config.yaml
model: "image classifier"
image_size: 64
crop_scale_min: 0.7
translate: 0.12
drop_path: 0.05
conv_stem: false
mixing: "cutmix"
beta2: 0.999
Rows from block 3 of a small image classifier, named by matrix and row number. Rows with one number belong to one neuron. Each number is 128 + 32 x the weight over its row's rms, rounded and kept within 0 to 255. All counts start at 0.
Before each neuron's rows are labels from the 100 images, of 14976, where the neuron reaches its largest size: "strongest on" is what is common among them. Only what is clearly more common there than usual is listed. The data: photos of arthropod specimens (BIOSCAN-5M).
# gate: MLP gate (model.blocks.3.mlp.gate.weight, 512x128), inputs 0-127
# fc1: MLP up (model.blocks.3.mlp.fc1.weight, 512x128), inputs 0-127
# fc2: MLP down (model.blocks.3.mlp.fc2.weight, 128x512, transposed), outputs 0-127

strongest on: order Hemiptera
gate.95 [160 128 128  56 199 128 119 128 128 128 128 126 128 105 128 100 181 128 117 118 107 128 167 128 124 128 115  23 128 103 128 128 120 183 107  70 118  42 128 128 128 150 128 156 128 128 194 128 174 128 179 126  68 135 175 128 174 128 128  79 128 128 171 128 117  54 203 128 146 157  98 128 188 170 128 128 149 128 128 128 128 128 128 172 111 102 128 157 128 128 128 128 128 128 128 165 159 181 157 141 135  61 128 128 128 128 101  74 187 128 145 128 128  80 128 128 128 192 212 153 128 153  86 138 122 128 128  45]
fc1.95 [ 84 112 128 128 128 128 174 100 169 128  77 128 128 128 199 128 128 128 128 146 128 181 117 128 179 128 128 128 168 131 128  65  86 128 179 141  78 220 128 128 128 128 155  69 128 128 128 146 128 128 128  70 128  84 103 128 128  75 159 128 128  19  91 159 136 128 162 137  71 128 128 128 128 128 119 199 128 128  83 128 128  65 128 163 128 152 128 139 163 128  82 192 128 128  86 128 128 128 128 128 128 169  48 105 128 128 192 128 128 138 128 128  38 128 128 128  65 128 136 146 128 103 200 128 128 128 128  69]
fc2.95 [128 128  90 128 102 177 128 106 152 128  96 128 128 128 128  91 128 155 128 128 128 128 197 115 128 149 128 128 128 128 193 128 128 128  91  44 128 132 166 114 128 103 133 110 128 128 128 106 128  66 128 152  95 128 128 114  74 115 206  13 128 196 128 126 128 128 115 128 151  92 196 128  69 128 128 128 128 180 178 172 116 128 128  30  92 128 128  64 128 175 126 128  75 128 128  91 128  99  78 128 128  18 128 128 128 121 128 128 128 128 128 135 188 128 128 162 128 128 128 181 136 137 128 107 128  54 106 128]

strongest on: order Hymenoptera
gate.20 [128 128 138 110 128 104  96  88 139 255  63 146  70 128 113 128 128 128  74  34 139 128 128 128 128 128 107  35 128 150 182 117 128 148 128 117  94 128 129 128 128 153 128 128 128 128 168 128 103  75 157 128 153 154  91 137 128 191 128 152 128 128 147 128  93 128 128  89 128  84 116 134 128 128 128 128 204 188 128 147 133 102  57 128 116 128 102 117  96 128 165 128 137 128  89 128 128 128 128 128 104  96 128 128 128 128 128  62 115 128 160 240  83 101 148 128 128 128 128  47 150 158 128  77 128 175 128 128]
fc1.20 [146 180 128 128 128 128 128 191 128 128 128 128 106 103 124 128 128 128  39 128 177 197 128 163 128 128 128 130 128 128 128 128 178 147 128 128 183 139 158  42  58 173 129 128 128 150 163  57 123 128 158 113 186 129 167 128 149 128 128  82  98 128 145 128 135 128 128 128 128 125 157 161 128 128 128 128 159 128 128 104 168 128  97 128 115 128 128 128  82 116 225 128 133  79 128 128 168 128  17 128  86 102 128 101 128 128  98 150 128 182 128 240 137  90 128 128 169 128 128 189 128 198  81 128 152 128 128 132]
fc2.20 [101 184 139 128 128 128 128 148 128 187 128  81 128 128 171 149  79 128  29 128 128 128 128 128  49  97 128 189 123 128 200 128  82 128 128 128 128 221 161 178 128 128 128 128 128 128 128 128 120 132 176  95 105 182  25 165 128 113 128 166 111 156 128 128 128 128 128  36 128  81  99 128 128 165 144 128  71 128 128 128 128 162 103 112  52 128 128 160 128  97 128 128  42  89 128 128 161 128 128 156 117 128  76 128 105 128 128 128 128 121 114  93 128 121 128 128 128 181  82  82 128 128 197 128 126 147 108 128]

strongest on: order Diptera
gate.315 [128 128 195 141 128  91 156 128  65 128 130 128 128 128 128 128 128 144 128 128 128 168 128 128 128 128 128 122 128 226 128  67 160 128 128 128 128 128  55 128 176 128  56  91 128 128 128 191  77 134  95 100 128 128 128 128 128 156 128 128 170  90 128 103 128 128 140 128 128 105 128 207 195 128 128  74 128  53 188 128 128 128 128 128 136 128 128  90 135 211 128 160 128 128 128 199 155  95 163 128 128 128  48 188 128 128 138 189 128  81 128 180  54 179 128 128 128 176 128 139 128 108  88 128 165 128 162  82]
fc1.315 [145 140 128 128 128  89 128 128 147 128  50  57 128 108 128  94 128 128  73 128 128 148 128 128 105 135 128 128 120  84 148 128 128 117 165 152 128 128 128 128 128 128 128 109 209 128  67 133  73  81 156 103 214 128 128 115 128 128  97  89 136 105 175 128 114 138 128 128 192 216 128 128 136 128 205 196 128 128 128 169 160  98 128 128 113 163 128  50 128 128 198 128 128  72  88 139 128 128 128 174 128 128 128  99  91 186 212 128 113 169 125 128 128 102 127 128  81 128 161 128 128  80 142 128 224 167 128 128]
fc2.315 [128 157 142 117 128 107 128 128 109 128  67  64 106 128 128 140 128 128 128 128 128  61 135 128 206 100 113 128  28  73 169 128 135 128 128 128  76 128 128 128 128 128 128 166 178 133 128  82 128 178 117 117 112 189 112 116 128 128 128 128 128 195 128 128 128 128 148 128  76 128 128  52 128 128 128 128 128 160 183 183 170  42 128  88 173 115  68 128 128  72 128 128  43 127 128 128  64 128 128 128 128  61 128  83 128 128 128  79  85 128 128 128 128 124 128 128 195 128  66 128 128 113 128 122 167 128  68 177]

strongest on: order Hymenoptera
gate.28 [ 78 128 128 128 128  81 177 128 128  71 128  94 127 178  97 123 128 128 135 128 201 171 128 128 128 128 147 128 176 128 128 185 128 128  97 128 108 137 128 123  82  67 128 160 128 128  78  92 184 128 158 113 120 128 128 128 128 128  35  75 128 110  95 194 138 128 128 132 159 128 128  87 128 165  81 128  87 116  83 128 158 148 130 179 132 138 128 128  19 128 128 174  77 159 150 128 153 180 128 128 179 120 192 128 166  50 128 128 165 128  78 128 128 128 128 128  73 187 140 201 128 167 128 122 128 134 128  81]
fc1.28 [128 118 169 128 197  38 128  74 177 128 128 131 128 196 134 128 128  65 161 128 128 128 128 128 128  73 128 128 146 194 128 128 156 128 128 128 170 128  75  92 128 180 148 128  53 128 128 128 122 128 172  94 115  68  71 128 128  43 145 174  48 128 128 128  98  93 142 103 128 128 128  99  94 115  91 128 128 128 149  98 128 172  89 148 178 128 128 166 194 128 128 175 128  72  66 128 128 161 122 128 128 128  89 128 128 170 106  99 128 138 128 159 128 128 149 128 132 158 128 128 128 128 128 167  62  61 126 195]
fc2.28 [128 128  28  98 113 125 173 128 168 125 163 128 128 128 128 105 174 139 128 168 128  85 179 128 151 128 129 128 184 126 150 128 128 196 128 182 128 128 128 128 128 128 161 128  96 183 128  91 134  34 128  96 128  92  85  83 128 128  77  57 111 139 116  79 128 164 103 128 128 179 128 128  63 128 128 128 171  91 128 166 128 128 207 128 128  76 128 129  97 160 128 128 128 120 128  47 155 128 128 128  96 147 237 128 128 202 128 118  77 128 101 128 159 128 128 155 162  83 137 169 136 128 128  96 128 154 128 128]

strongest on: order Lepidoptera
gate.250 [128 128 128 147  84 117 172 128 123  67   9 112 128 129 159  67  91 129 128 151 128 110 152 156 122 128 153 128 128 196 134 179 128 128 177 128 128  73 128 128 203 135 128 128 158 141 128 128  62 128 175 128 128 128 128 128 165 128 178 109 128  77 149 138 128 128 128 137 173 128 165 128 128  80 156 128 128 128 151 116 128 128 128 128 128 188  87 128  92 114 128  49 190  29 113 128 128 128 234 128 149 122 128 128 128 128 128 128 128 128 128 160 128  82 106 187 128 128 169  60 160 184 128 122 128 177 149 128]
fc1.250 [ 56 128 128 128 128 128 118 101 111 128 128 192 158 128  55 128 128 165 126  97 100 107 128 128 128 128 128 128 128 166 108 128 198 128 128 128 128 128 128 128  50 128 128  65 128 128 141 128 194 128 114 145  84 128 128  47 243 128 128 128 128 128 128 128 128 128 128 136 128 128 149 169 128  46 210 128 128 128 137 128 135 128 145 128 128 182 104 113 128  68 128 128 182 146 128 128 128 128 155 128 128  62 128 128  94 128 170 190 108 128  73 106 151 128 128 150 128 128 128 185 203 128 128 128  33 128 128  50]
fc2.250 [128 128 137 165 128 128 161 156 128 128 128 112 147 128 128 128  82 128 160 128 166 128 128 128 128 158 171 128 121 128 153 128  96 128  32 173  70 208 141 128 128  90 104 128 128  67 255 133 178 161 128 128 128  93 213 123 128 128 128 128 121  95 128  57 112 128 128 160 128 128 128 128 218 128 128 186 182 128 128 128 128 170 113 148 128 162 128 160 128 163  28 128  74 128 135 161  80 141 213 128 128  94 128  63 128 128 118 128 128 128 105 128 173 128 132 128 128 128 175 128 128 128 161 128 128 128 128 128]

strongest on: order Lepidoptera
gate.197 [128 150 145 128  88 132 128 128  87 209 136 128 164 128  81 128  92 139 169 128 128 128 148 159  95 128 128 197 128 128  89 163  75  98 139 121 128 174 128 203 128  46 128 128 128 128  18 128 170 128 128 122 183 114 189 141 184 187 167 169 128 128 110 118 153 145 144 128 153 128 128 128  65 146 128 128 128 129 158 128  87  78 185 128  57 128  77 128 128 128 128 173 128 130 189 176 163 128 147 145 158 178  85 128 187 128 128 191 170 128 128 128 128 189 128 128 128  85 128 128  98 112 128 161 128 128 128 116]
fc1.197 [ 73 133 128 139 128 128 128 128 128  52 128 128  63 128 128 128  39 128 121 128 128 192 128 128 104 161 148 206 129 128 128 189 198 128 128 128 128 128  29 128 136 139 128  85 133 128 166 110 128 128 128 128 114 140 128 128 125 128 128 128 128 207  62  74 128 128 128 128 122 128 182  70 128 128 128 212 163 128 128 128  98 128  55 198 128 152 128 128  99 213 162 136 128  42 128 128 128 128 134 128  55 128 140 128 148 128 128 148 116 128 128 165 128 128 128 128 158 128 128 128  49 192 128 128 128 128 128 128]
fc2.197 [128 128 143 128 139 128 186 154 170 112 128 128 140 101 128 199  91 174 128 168 128  63 126 128 128 128 128 128 128 189  81 128 128 159 163 128  94 128  21 128 128 128 128 128  75 171 128 128  45 128 128 106 128 128 128 128 128 143 128 147 118 128 128 128 106 128 128 128 128 167 128 128 163  67 128 128 148 128 128 101 128 206 128 128 118 181  39 158 217 128 128 128 128 131 128  48  88 185 148 128  82 128 128 128 167  98 116 128 128 174 128  81  84  73 128 128 128 128 128 111  78 123 128 128  13 128 115 128]

strongest on: order Diptera
gate.335 [128 195 181 188 128 128 128 128 128  71 128 157  80  90  59 131 128  73 128 134 102 128 128 128 114 128 152 128  45 128 131 128 128 128  63 128 128 217 127 197 132 128 128  64 108 128  54 128 147 134 103 128 128  90 185  76 128 203 130 159 149  91 124 128 128 128 198 128 128 149 128 128 128 179 128  98 135 128  33 128 128 128  81 128 136 121 128 164 128 214 128 128 128 128 128 128  82 128  84 151  96 128 122 128  92 128 128 153 173 114 128 148 135 128 148 139 128  95 179  57 162 128 128 175 116 128 149 128]
fc1.335 [128  77 128 128 128 119 128 128  46 128 142 193 153 128 128 139 167 194 128 194 114 128 173  84 128 214 129  87 128 128  91  84 128 128 205 130 198 128 128 128 124 183 111  63 128 145 128 128 128 128 128  87 106 128  80  57 138 128 172  82 203 128 128  79 121 141 236 126 128 128 129 124 171  53 128 128 190 128 128 128 128  88 128  63 160 128 128  90 109 128 128 135 119 128 128 128 110 128 128 128 183 128 112 109 128 112 128 128 128  70 128 128  65  75 149 128 155 128 128 128 128 128 128 128 101 128 128 163]
fc2.335 [ 76 128  58 128 128 135 128 128 117 128 128 128 195 128 124  82 128 128 128 128 128 200  84 128 128 156 128 128 128 128 128 145 128 128 128 128 128 128 128 128 108   0 165 128 105 128 128 128 128 117 128 157 128 128 128 128 147 128 157 128 128 169 100 128 118 157 128  70 128 128  53  78  34 128 113 128 152 128 128  84  95 120 230 142 128 128 128 197 140 119 128 128 128 128 128 147 184   7 105 108 128 128 151 149 128 128 200 128 113 128 128 128 128 128 128 128  71 128 158 128 126  99 128 128 128 211 171  79]

strongest on: order Lepidoptera
gate.484 [153 128 128 128 128  63 152 162 170 128 205 128 128 128 166 128 128 190 128 120 128 128  38  67 200 128 128 109 128 170 128 128 128  56 163  71  73 128 128 178 128 135 135 128 190 173 128 128  64 125 128 128 180 128 128 132 128 173 159 162 128 128 128 100 103  90 128 117 180 186 128 180 171 183  58  81 141 128 128  79  94 154 137 128 128  99 129 150 128 127 128  95 128 128 128 163 128 128 109 128 128 128 128  85  50 128 140 128 128 160 128 141  84 128 111 128 133 128 128 128 128 208 163  59 128 128  74 165]
fc1.484 [ 34 128 128 205 128 143 128 128 128 128 111 128 128 175  55 194 143  78 128 173 128 162 128 128 128 128  62 128 128 128 128 128 128 128  94 128 148 128 183 145 128 132 139 128 128 128 148 128  55 108 173 118  55 129 162  72  85  85 157 182 128 128 128 167 128 128 128 128 163  92 170 128 103 103 102 149  55 128 128 128 128  66 128 134  54 241 140 186 128 140 128 115 170  41 122 128 132 117 128 128 128 192 122 128  84 128 128  72 128 128 128 128 128 128  77 128 128 161 128 128 128 128 128 128 123 128 167 128]
fc2.484 [ 64  78 128  94 128 128 128 128 128 181 128  70 128 128 144 128 128 167 128 128 128  62 128  69 181 119 128 255 128 128 128 239 128 203 128  93 107 128 128 128 176 128 128  42 128 128 128 134 128 128 128 128 128 128 128 128 128 128 128  62 128 231 128 128 128 193 147 128 128 128 128 128 123 128 128 128 128 102 128 128 128 128 128 128 128 128 128  82 128 128 128 107 128 255 128  92 128 135  99 128 128 128  82 128 128 223 128 128 137 183 134 128 128 115 128 128 128 128  92 128 128 128 128 128 128 139 121 128]

strongest on: order Hymenoptera
gate.297 [167 123 106 128 128 128 133 203 136 109 128 128 105 128 128 131 128 128 128 119 128 112 167 128 146 128 128 128 107 128 128 174 128 128 128 125 119 128 128 115 128  47  67 147 128 128 143 128 202 127 128  84  54 128 128 143 118  95 128  49 128 128 128 128 107 128 128 128 128 141  97 128 178 128 128  19 128 110 128  75 103 209 128 128 128 111 128  24 154 147 128 140 126 165  85 101 128 128 159 128 254 128 128 128 134 128 128 167 138 187 100 128 128 164 128 128 128 197 196 128 128  57  73 128 128 128  98  95]
fc1.297 [128 128 128 162 158 128  49 128 160 128  89 172 128 128  46 114 128 135 179 166 128 214 191 116 101 128 128 209 128 128 104 221 128 128  62 128 137 165  79 128  96  81 128 128 149 119 128  71 119 123 128 128 128 128 219 128 128 112 153  77 128 128  72 128  96 128 128  63 128 128 128 176 128  95 128 128 141 128 128 148 128 179 118 162 128  60 142 133 132  82 117 128 128 221 128  85 103  63 128 128 128 128 128 128 128 128  86 128 101 104 128 128 128 128 128 128 128 177 128 154 128  54  90 129 122 128 110 118]
fc2.297 [128  84 147 123 156 128 128 185 128 128 176 205 128 168 140  56 184 118 160 190 135 144 126  78 128 107 128 178 176 135 164 128 128 128 167 128 172  89 117 128 105 159 128 156 142  91 128 128 145  97 100 128  96 147 128 153 128 121 117 128  92 180 128 204 128 111 128 125 122 128  98 128 148 128 192 128 119 130 130 128 128  71 197 152 187 152 177  39 130 143 128 128 128 128 128 213 164 128 128 128  79 128 136 128 128 191 128  72 107 128 142 128 128 121 147 128 128 128 160 128 165  76  38 128 199 128  90  97]

strongest on: order Hymenoptera
gate.119 [ 91 128 128 164  87 182 108 128 139 128 128 156 123 150  56 128 167  73 128 128 138 218 100 128 152 128 122 128 160  73 128 163 128 128 128 128 114 128 128 182 161 132 128  96 128 128  83 128 128 128  52 194 128  60 128 194 128 128  72 128 128 128 128 187 151 236 164 169 128 129  73 128  91 128 201 128 128 128 128 146 113  79 128 128 128 128  98 128 128 128 128 128 161 128 128 128 128 130 128  96  73 128 128 128 118 134 136 145 153  60 156 128 139 128 230 162 128 102 128  70 130 141  59 128 113 128 166 171]
fc1.119 [ 70 128 128 128 187 182 118 128 188 124 128 128 164 128 128  88 111 128 128 128  99 128 105 128 127 128 128 128 128 128 156  72 175 128 128 136 157 144 128 131 128 115 238 172 113 184  43  98 128 128 158 128 128 128 128 128 111 185 161  62 127 128  85 151 137 128 165 142 101 128 163 128 174 128 109 114 128 110  94 128 138  86 128 128 132 213 128 128  91 128 128  97 128 133 128 149 128  93 167 130 128 128  34 128 149  80 128 160 148 177  98 110 128  81  84 128  90 128 212 106  70 128 128  86 109 159  74  48]
fc2.119 [128 128 188 128 128 128 160 158  54 171  55 135 145  95 183 128 128 188 128 165 128 158 128 128 128 183 168 128  75 128 128 128 128 109 123  59  65  25 108 128 128 128 168 128 128 128 128 148 162 148 134 128 128 103  72 102  80 128 158 128  79 109 201 155 128 119 103 152 135 128 128 128 130  80 128 102  58 139 128 128 161 172 128 128 128 128 128 177 131 187 193  72 128 155 155 128 153 128 149 174 215 153 158 128 128 192 128 128 128 131 128 123 155 128 179 156 128 128 128 128  75 178  81 128 122 128 128 128]

strongest on: order Hymenoptera
gate.71 [153 128 113 135 128 128 132 128 128 128 180 128 128  95 144 128 128 109 103 122 110 175 128 108 128 128 109 108 128  95 177 189 128 128 169 128 128 128 104 128 128 212  99 103 128 151 128 128 178 135  87 128 173 128 145 128 128  64 128 128  73  46 128  91 168 128  63  85 128 154  33 128 141 143 128 143 110 188 206  52 128 116 128  74 128 128 103 128 128 128 238 128 133 128 104 128 200 128  77 128 128  44 118 128 169 128 128  81 183  99 128 105 160 128 135 128 128 103  78 128 122  89 128 138 128 128  92 108]
fc1.71 [128 128 128 107 115  85 119 128 128 207 128 105 128 197 128 128 128  75 133 128 103 192 128 128 128  99 128  41 103 173 128 128 128 128 128 106 128 128 128 128 101 176 128 128 128  85 128 128 213  98 140 128 120   6 108 166 151 170 166 128  51 128 141 128 170 160 119  35 173 128 112 136 128 128 128  93 128 128 128 145 128 130 172 128 128 128  87 128 128 163 128 128 128 127 128  76 225 198 128 128 193 128 137 128 128 128 128 103 167 128  93 128 128 128 128  91 128 161 189 128 128  53 128 128  87 128 128 128]
fc2.71 [134 128 128 128 128 128 190 150 128 128 128 128 128 128 128 185 128 128 128 145 128 212 128 123  97  56 128 128 128 128 158 128 128 128  63 128 128 142 128 128 128 128 128 109 128  46 128  72 109 185 108 128 128 128  35 128 128 146 128 140 128  82 128 128 165 143 128  28 191  80 155  66 128  84 128 128 128 128  80 128 128 128  50 123 128  91 128 128 128 128 128 128 133 128 111 128 195 111 128 128 128 158  46  82 153 137  76 166 128 158 210  95 128 128 128 128  93 198 109 128 205 128 128 128 172 168 128 128]

strongest on: order Lepidoptera
gate.107 [137 128  59  70 172  64 173 128 180 128 128 128 128 200  95 128 128 168 128 128 178 128 128 167 128 128 120 128 128 171 116 128 133 167  88 110 128  94  99 121 128 128 128  89  65  60 128 182 128 122 128 128 169 128  65 159  96 144 128 151 128 128 173  64 120 180 128 128 128 131 180 128 127 128 128 128  95 128 128 128 128 179 145 171 128 128  50  64 128 128 128 128 117 128  90 128 128  88 179 128 174 128 112 170  64 128 128 230 188 128 128 128 151  46  53 128  88 128 128 105 125 120 128 128 128 113 128 128]
fc1.107 [128 128 154 128  51 131  48 202 128  61 128 156 128  70  93 126 154 168 128 128 128 128 149 128 128 128 128 128 235  99 128 138 128 128  74 146 128 128 128 125 128  81 112 128 128 128 128 128 128 198 128 120 128 128 128 128 182 179  28 128 128 150 128 125 128 128 128 128 128 128 101  78 128 128 128 128 128 128  79 128 165 111  73 126  34 128 128  61 128 106 144 134  30 167 128 144 128 128 128 128 128 128 128  75 134 128 128 177 128 127 128 154 128 128 215 153 128 128 128 128 191 128 128 128  61  93  95 128]
fc2.107 [128 128 128 128 128 133 128 122 128 128 128 128 128 128 128 134 128  28 128 128  87 128 128 121  65  77  67 128  99 203 128 147 128 128 128  93 138 128 102 128 128 128  38 128 128 128 128 128 128 128  83 128  96 148 128 189 130 128 150  64  80 128 130  64  68 128 128 128 128 153 212 150 128 128  69 128 128 128 128 158 183 128 128 128  98 128 128 147 194  90 128 128 128 128 128  72 128 100 128 119 197 128 128 181 128 225 143 107 128 180 109  87  74 143 234 178 128 128 128 124 128 128 127 128 128  64 128 128]

strongest on: order Hemiptera
gate.350 [128  74 166 128 137 128 212  96 128  89 209 128 128 128 194  71 202 104 128 141 128 128 128  97  87  40 139 128 128 150 116 128 128 118 175 156 128  54  59 140 153 200 128 128 128 128  85 128  83 128 205 128 128 158  87 161 120  39 104 128 128 113 154 114  84 148 184 193  82 120 128 132 128 124 128 117 128 128 113 106 128 128  95 128 101 128 102 128 122 128 183 128 128 128 145  97 128 161 110 128 128  90  88 128 128 128 128 128 124 119  83 128 185 156 162 194 180 148 128 178  96 128 122 128 133 128 128 155]
fc1.350 [128 128 128 128 128 117 128 128  80 128 139 162 171 105  86 128  92 128 133 128  82 134 128 107  99  90 128 136 158  95  99 161 157 175 128 153 128 125 112 149 128 217 128 165 128 200 149 126 128  67 117 128 128 119  56 128 128 128 206 115 128 128 128  88 130 160 128  62 128 128 128 128 212 128 173 130 128 128  92 102 128 195 128 191 141 128 128 128 213 171 128 128 128 132 139  81 190  76 128 128 104 158 171 128  65 111 144  53 152 128 128 129 176 125 128 128 128 128 126  61 128 134  84 128 162 223 111 128]
fc2.350 [128 128 128 191 128 128 179 121 128 137 128 128 128 134 166 194 128 128 128 193 128 140 128  75  71 113 128 128 143 137 128 173 107  27 108 128 128 128 128  67 128  95  42 153 136 128 102  99 128 120 151 128 128 128 141 131 155 128 128 157  88 195 137 157 128 198 128 111 128 130 128 128 189 128 170 128 128  99 158 128 110  36 156 128 146 149 151 128 128  68 128 151 128 128 155 128 128 128 128 128 128 128  68 125 128 139 128 159  73 171 163  95 128 151 114 128 124  49 128   0 128 128 128 128 128 128 111  84]

strongest on: order Diptera
gate.266 [133 128 137 158 177  97 128 128  76 128 198 116 181 128  98 188 128  82 123 128 127 128 113 128 128 128 115  42 112 164 204 106 128 128 128 102  93 128 128 118 128 179 128 128 135 143  89 187  99 128 103  84 128  81 106 128 159 114 155 136 197 108 128 128 128 122 128 128 159 128 108 172 213  98 128 137 128 182 134 128 128 148  29 128 128  74 170 128  85 128 128 175 159 128 165 128 165 108 128 193  62 139  63 128 128 107 128 128 128 128 121 116 128 143 195 128 132 173 114 108 128 201  98 128  86 134 159  69]
fc1.266 [126 128 100  98 190 128 128 128 128 128 162  88  96 161 138 184 128 166 128 128 192 128 128 128 128 128 128 128 128 128  65 128 135 149 113 130 128 182 128 128 128 128  77 128 128  94 128 128 154  98 146 128  93 128  99 128 128 128 128  89 123 130  84 128 128 125  82  68 128 255 176  93 128 168  38 128  93 128  87 168 123 128 134 132 202  51 102  67 128 128 128 145 128 128 126 128 173 128 128 128 128 128 172 128  76 128 128  52 197 168 128 128 128 104  63 128 103 195 121 166  94 117 143  69 142 151 128 128]
fc2.266 [128 128 160  40 128  84 172 119 128 149 178 121 132 128 128 128 128  82 127 128 172 128 128 128 128 128 128 135 128 128 162 134 165 213  75  59  83 126  92 169 182 208 128 142 128 179  50  98  63  88 128 190 105 128  99 122 140 128 128 128 160 119 128 121 120 143 128 196 128 157  88 128 155 128 131 176  87  94 116  86 128 147 128 128  61 128 127 108 154 107 211 101 128 191  90 128 128 128 128 128 127 131 128  67 188 158 128 128  78 128 203  57 128 128 128 124 128 128 128 113 128 125 128 107 128 128 155 124]

strongest on: order Hymenoptera
gate.190 [128 128 128  39 128 115  43 162 168 198 128  93 128 170 128  88 128 128 128 121 104 128 128  42 111 128 128 128 124 128 161 128 147 174 128  23 144 144 191 128  49 143 128 126 128  57  69 128 182 171 128 179 141 128 128 112 128 151 128 128 128  93 128 119 128 128 128  72 118 128 157 128 157  56 128 128 128 128 104 179 111 128 128 174 128 128 123 128 137  49 128 178 128 125 167 132  36 168 128 128 128 128 188 131 136 128  67 128 128 128 128 148 128 117 171 128 128 174 175 128 155 128 128 115 145 128 128 128]
fc1.190 [113 128 172 128  44 128 160 128  79 128 169 128  75 124 228 190  63 128 128 128  55 128 128 128 128 104 128 128 128 203  92 128 128 128 128 128 128 128 128 217 128 163 128 125 128 128  83 128 128 128 128 189 128  83  69 128 171 128 142 128 151 192 103 128 128 128 128 128 128 128 119 128 128 128 101 128  98  27 130 153  70 128  69 129 128 118 128 163 203 136 128 128 128  90 128 128 128  79 128 105 127 128 128 128  33 167 128 128 128 128 128 102 128 128 128 128 128 128 128  48 161 128 128 128 128 128 201 128]
fc2.190 [ 41  60 128 153 141  78 128 128 128  84 128 128 128 111  99 128  47 128 186 128 128 128 197 128 128 236 138 128 128 128 128  87 128 128 128 128 128 128 128 128 128 128 173 128 136 128 128 128 128 128 128 128 174 128 125 128 128 128 122 128 128 128 128  40 128 128 128 189 128 128 159 128 128 128 128 128 124 178 208 128 128 128 111 128 128 128 128  62 128 128 114   0 128 128 128 128 128 128 193 128 128 128 167 128 128 128 128  87 128 128 128  58 128 234  49 128 114 128 128 128 128 128 187 128 128 150 128 128]

strongest on: order Diptera
gate.165 [128 128 113 155 126 128 142 212 143 128  78 128 128 128 165 128 174  24 171 165 128 128 109 128 162 128 104 128 128 145 180 128  87  92 100 150 177 176 157 172 142 128 193 118 162 184 151 128 128 107  80 128  49 128 128 163 128  95 125 128 128 129  88  52 139 128 236 111 114  52 109 128 128 128  90 173 128 128 128  80 212 162 128 128 128 128 148 128 143 188  95 128 128  93 106 145 128 128 129 136 128 128  78 128 128 104 128 103 128 128 159 128 128 128 182  85 101 128 128 128 128 128 128 128 128 136 128  40]
fc1.165 [209 166 128 112 128 165 128 128 128  73 146 114 180 115 128 128 128 112 128  75 128 128 127 128  86 205 145 128 114 128 109 160  77 134 128  98  46 156 128 128 128 151 128 232 164 128 107 128 128 128 128 128 128 128 149  78 182  73 128  59 169 128 128 125  92 125 128 128 128 128 128 147 130 187  88 159 108 203  80 128 128 128 128 128 128 128 128 113 128 128 218 128 128 162 128 101 173 178  80 189 119  43 164 128 121 166  90 128 128 128 160 102 128 128  80 101  92 128 169 165 128 128  93  92 164 128 108  94]
fc2.165 [128 128 128 128 128  72  94 133 128 110 128 128 132  80 128 128  70  99 128 128 128 167 101 128 162  97 182 205 156 128 128 128 112 128  79 128 145 128 156 128 128 128  80 128 133 128 128 128 128 128 128 128 206 128 128 116  14 128 128 128 128 128 128 128 128 128 161 168 128 224 204 128 207 128 196 128 128 183 121 128 134 128 128 128 142 128 128 128 128 184 128  94 128 128 208 128 114 128 177  58  46  32 128 157 128 128 128 128 128  46 128 128 157 152 128 128 128  97 128 128 124 149 147 128 131  66 128 128]

strongest on: order Diptera
gate.371 [128 128 106 128 128 128 196  91 137 101  89  89 128 178 128 119 128 101 128 128 180 128  84 128 108  73 102 196 165 128 129 128 128 125  76 153 128 142 128 196 191 128 128  79 128 128 174 128 128 105  90 109 128 161 137 128  57 115  95 175  88 128 128 128 106 128 128 128 119 128 128  55 128 128 128 128  99 149 100 200 128 128  85 128 218 171 128 140 128 137 128 128  77 128 128 128  79 128 120 105 128 158 196 128 145 212 147 128 128 128  55  92 128 128 128 128 128 102  84 128 128  65 201 128 128 128 128 227]
fc1.371 [140 128 128 128 163 150 128 128 172 128 156 128 128 154 154 139 103 128 128 146 128 128 128 128 128 128 197 154 184 182 135 111 128 128  57 124  79 160 107 128  93 128 131 128 128 128 102 178 128 128 128 122 128 128  85  93 128  98 128 128 192  92 106 119 128 188 128 128 127 149 136 138 105 128  31 128  25 128 123 163  73 149 193 211 153  66  60 101 128 198 128 131  63 128 128 128 117 128 128 128  83 128  65 128 128 128 128  36 128 128  91 128 128 165 163 127 128 125 128  85 128 128  86 161 128  61 160 104]
fc2.371 [172 128  99 128 128 137 128 148 181 128 128 150 107 156 128 162 128  81  96 213 145  91 128 128 109  73 128 128 128 128 151 130 106 128 133 232  98 105 128 129 102 190 128 204 114  70 130  89 128 154 173 125 128 128  95 128 128 140  68 128 128 108 128 128 128 128 150 128 128 147 128 128 150 116 128 200 128 128 128 144 128  60 128  82 128 128 126 182  90 112 128 190 134 128 128 112 106 216 166 182 105 128  85 155 179 213 106 186 128 110 162  73 118 151 128 160 163  57 132 128 128 111 147 128 191 128 166 118]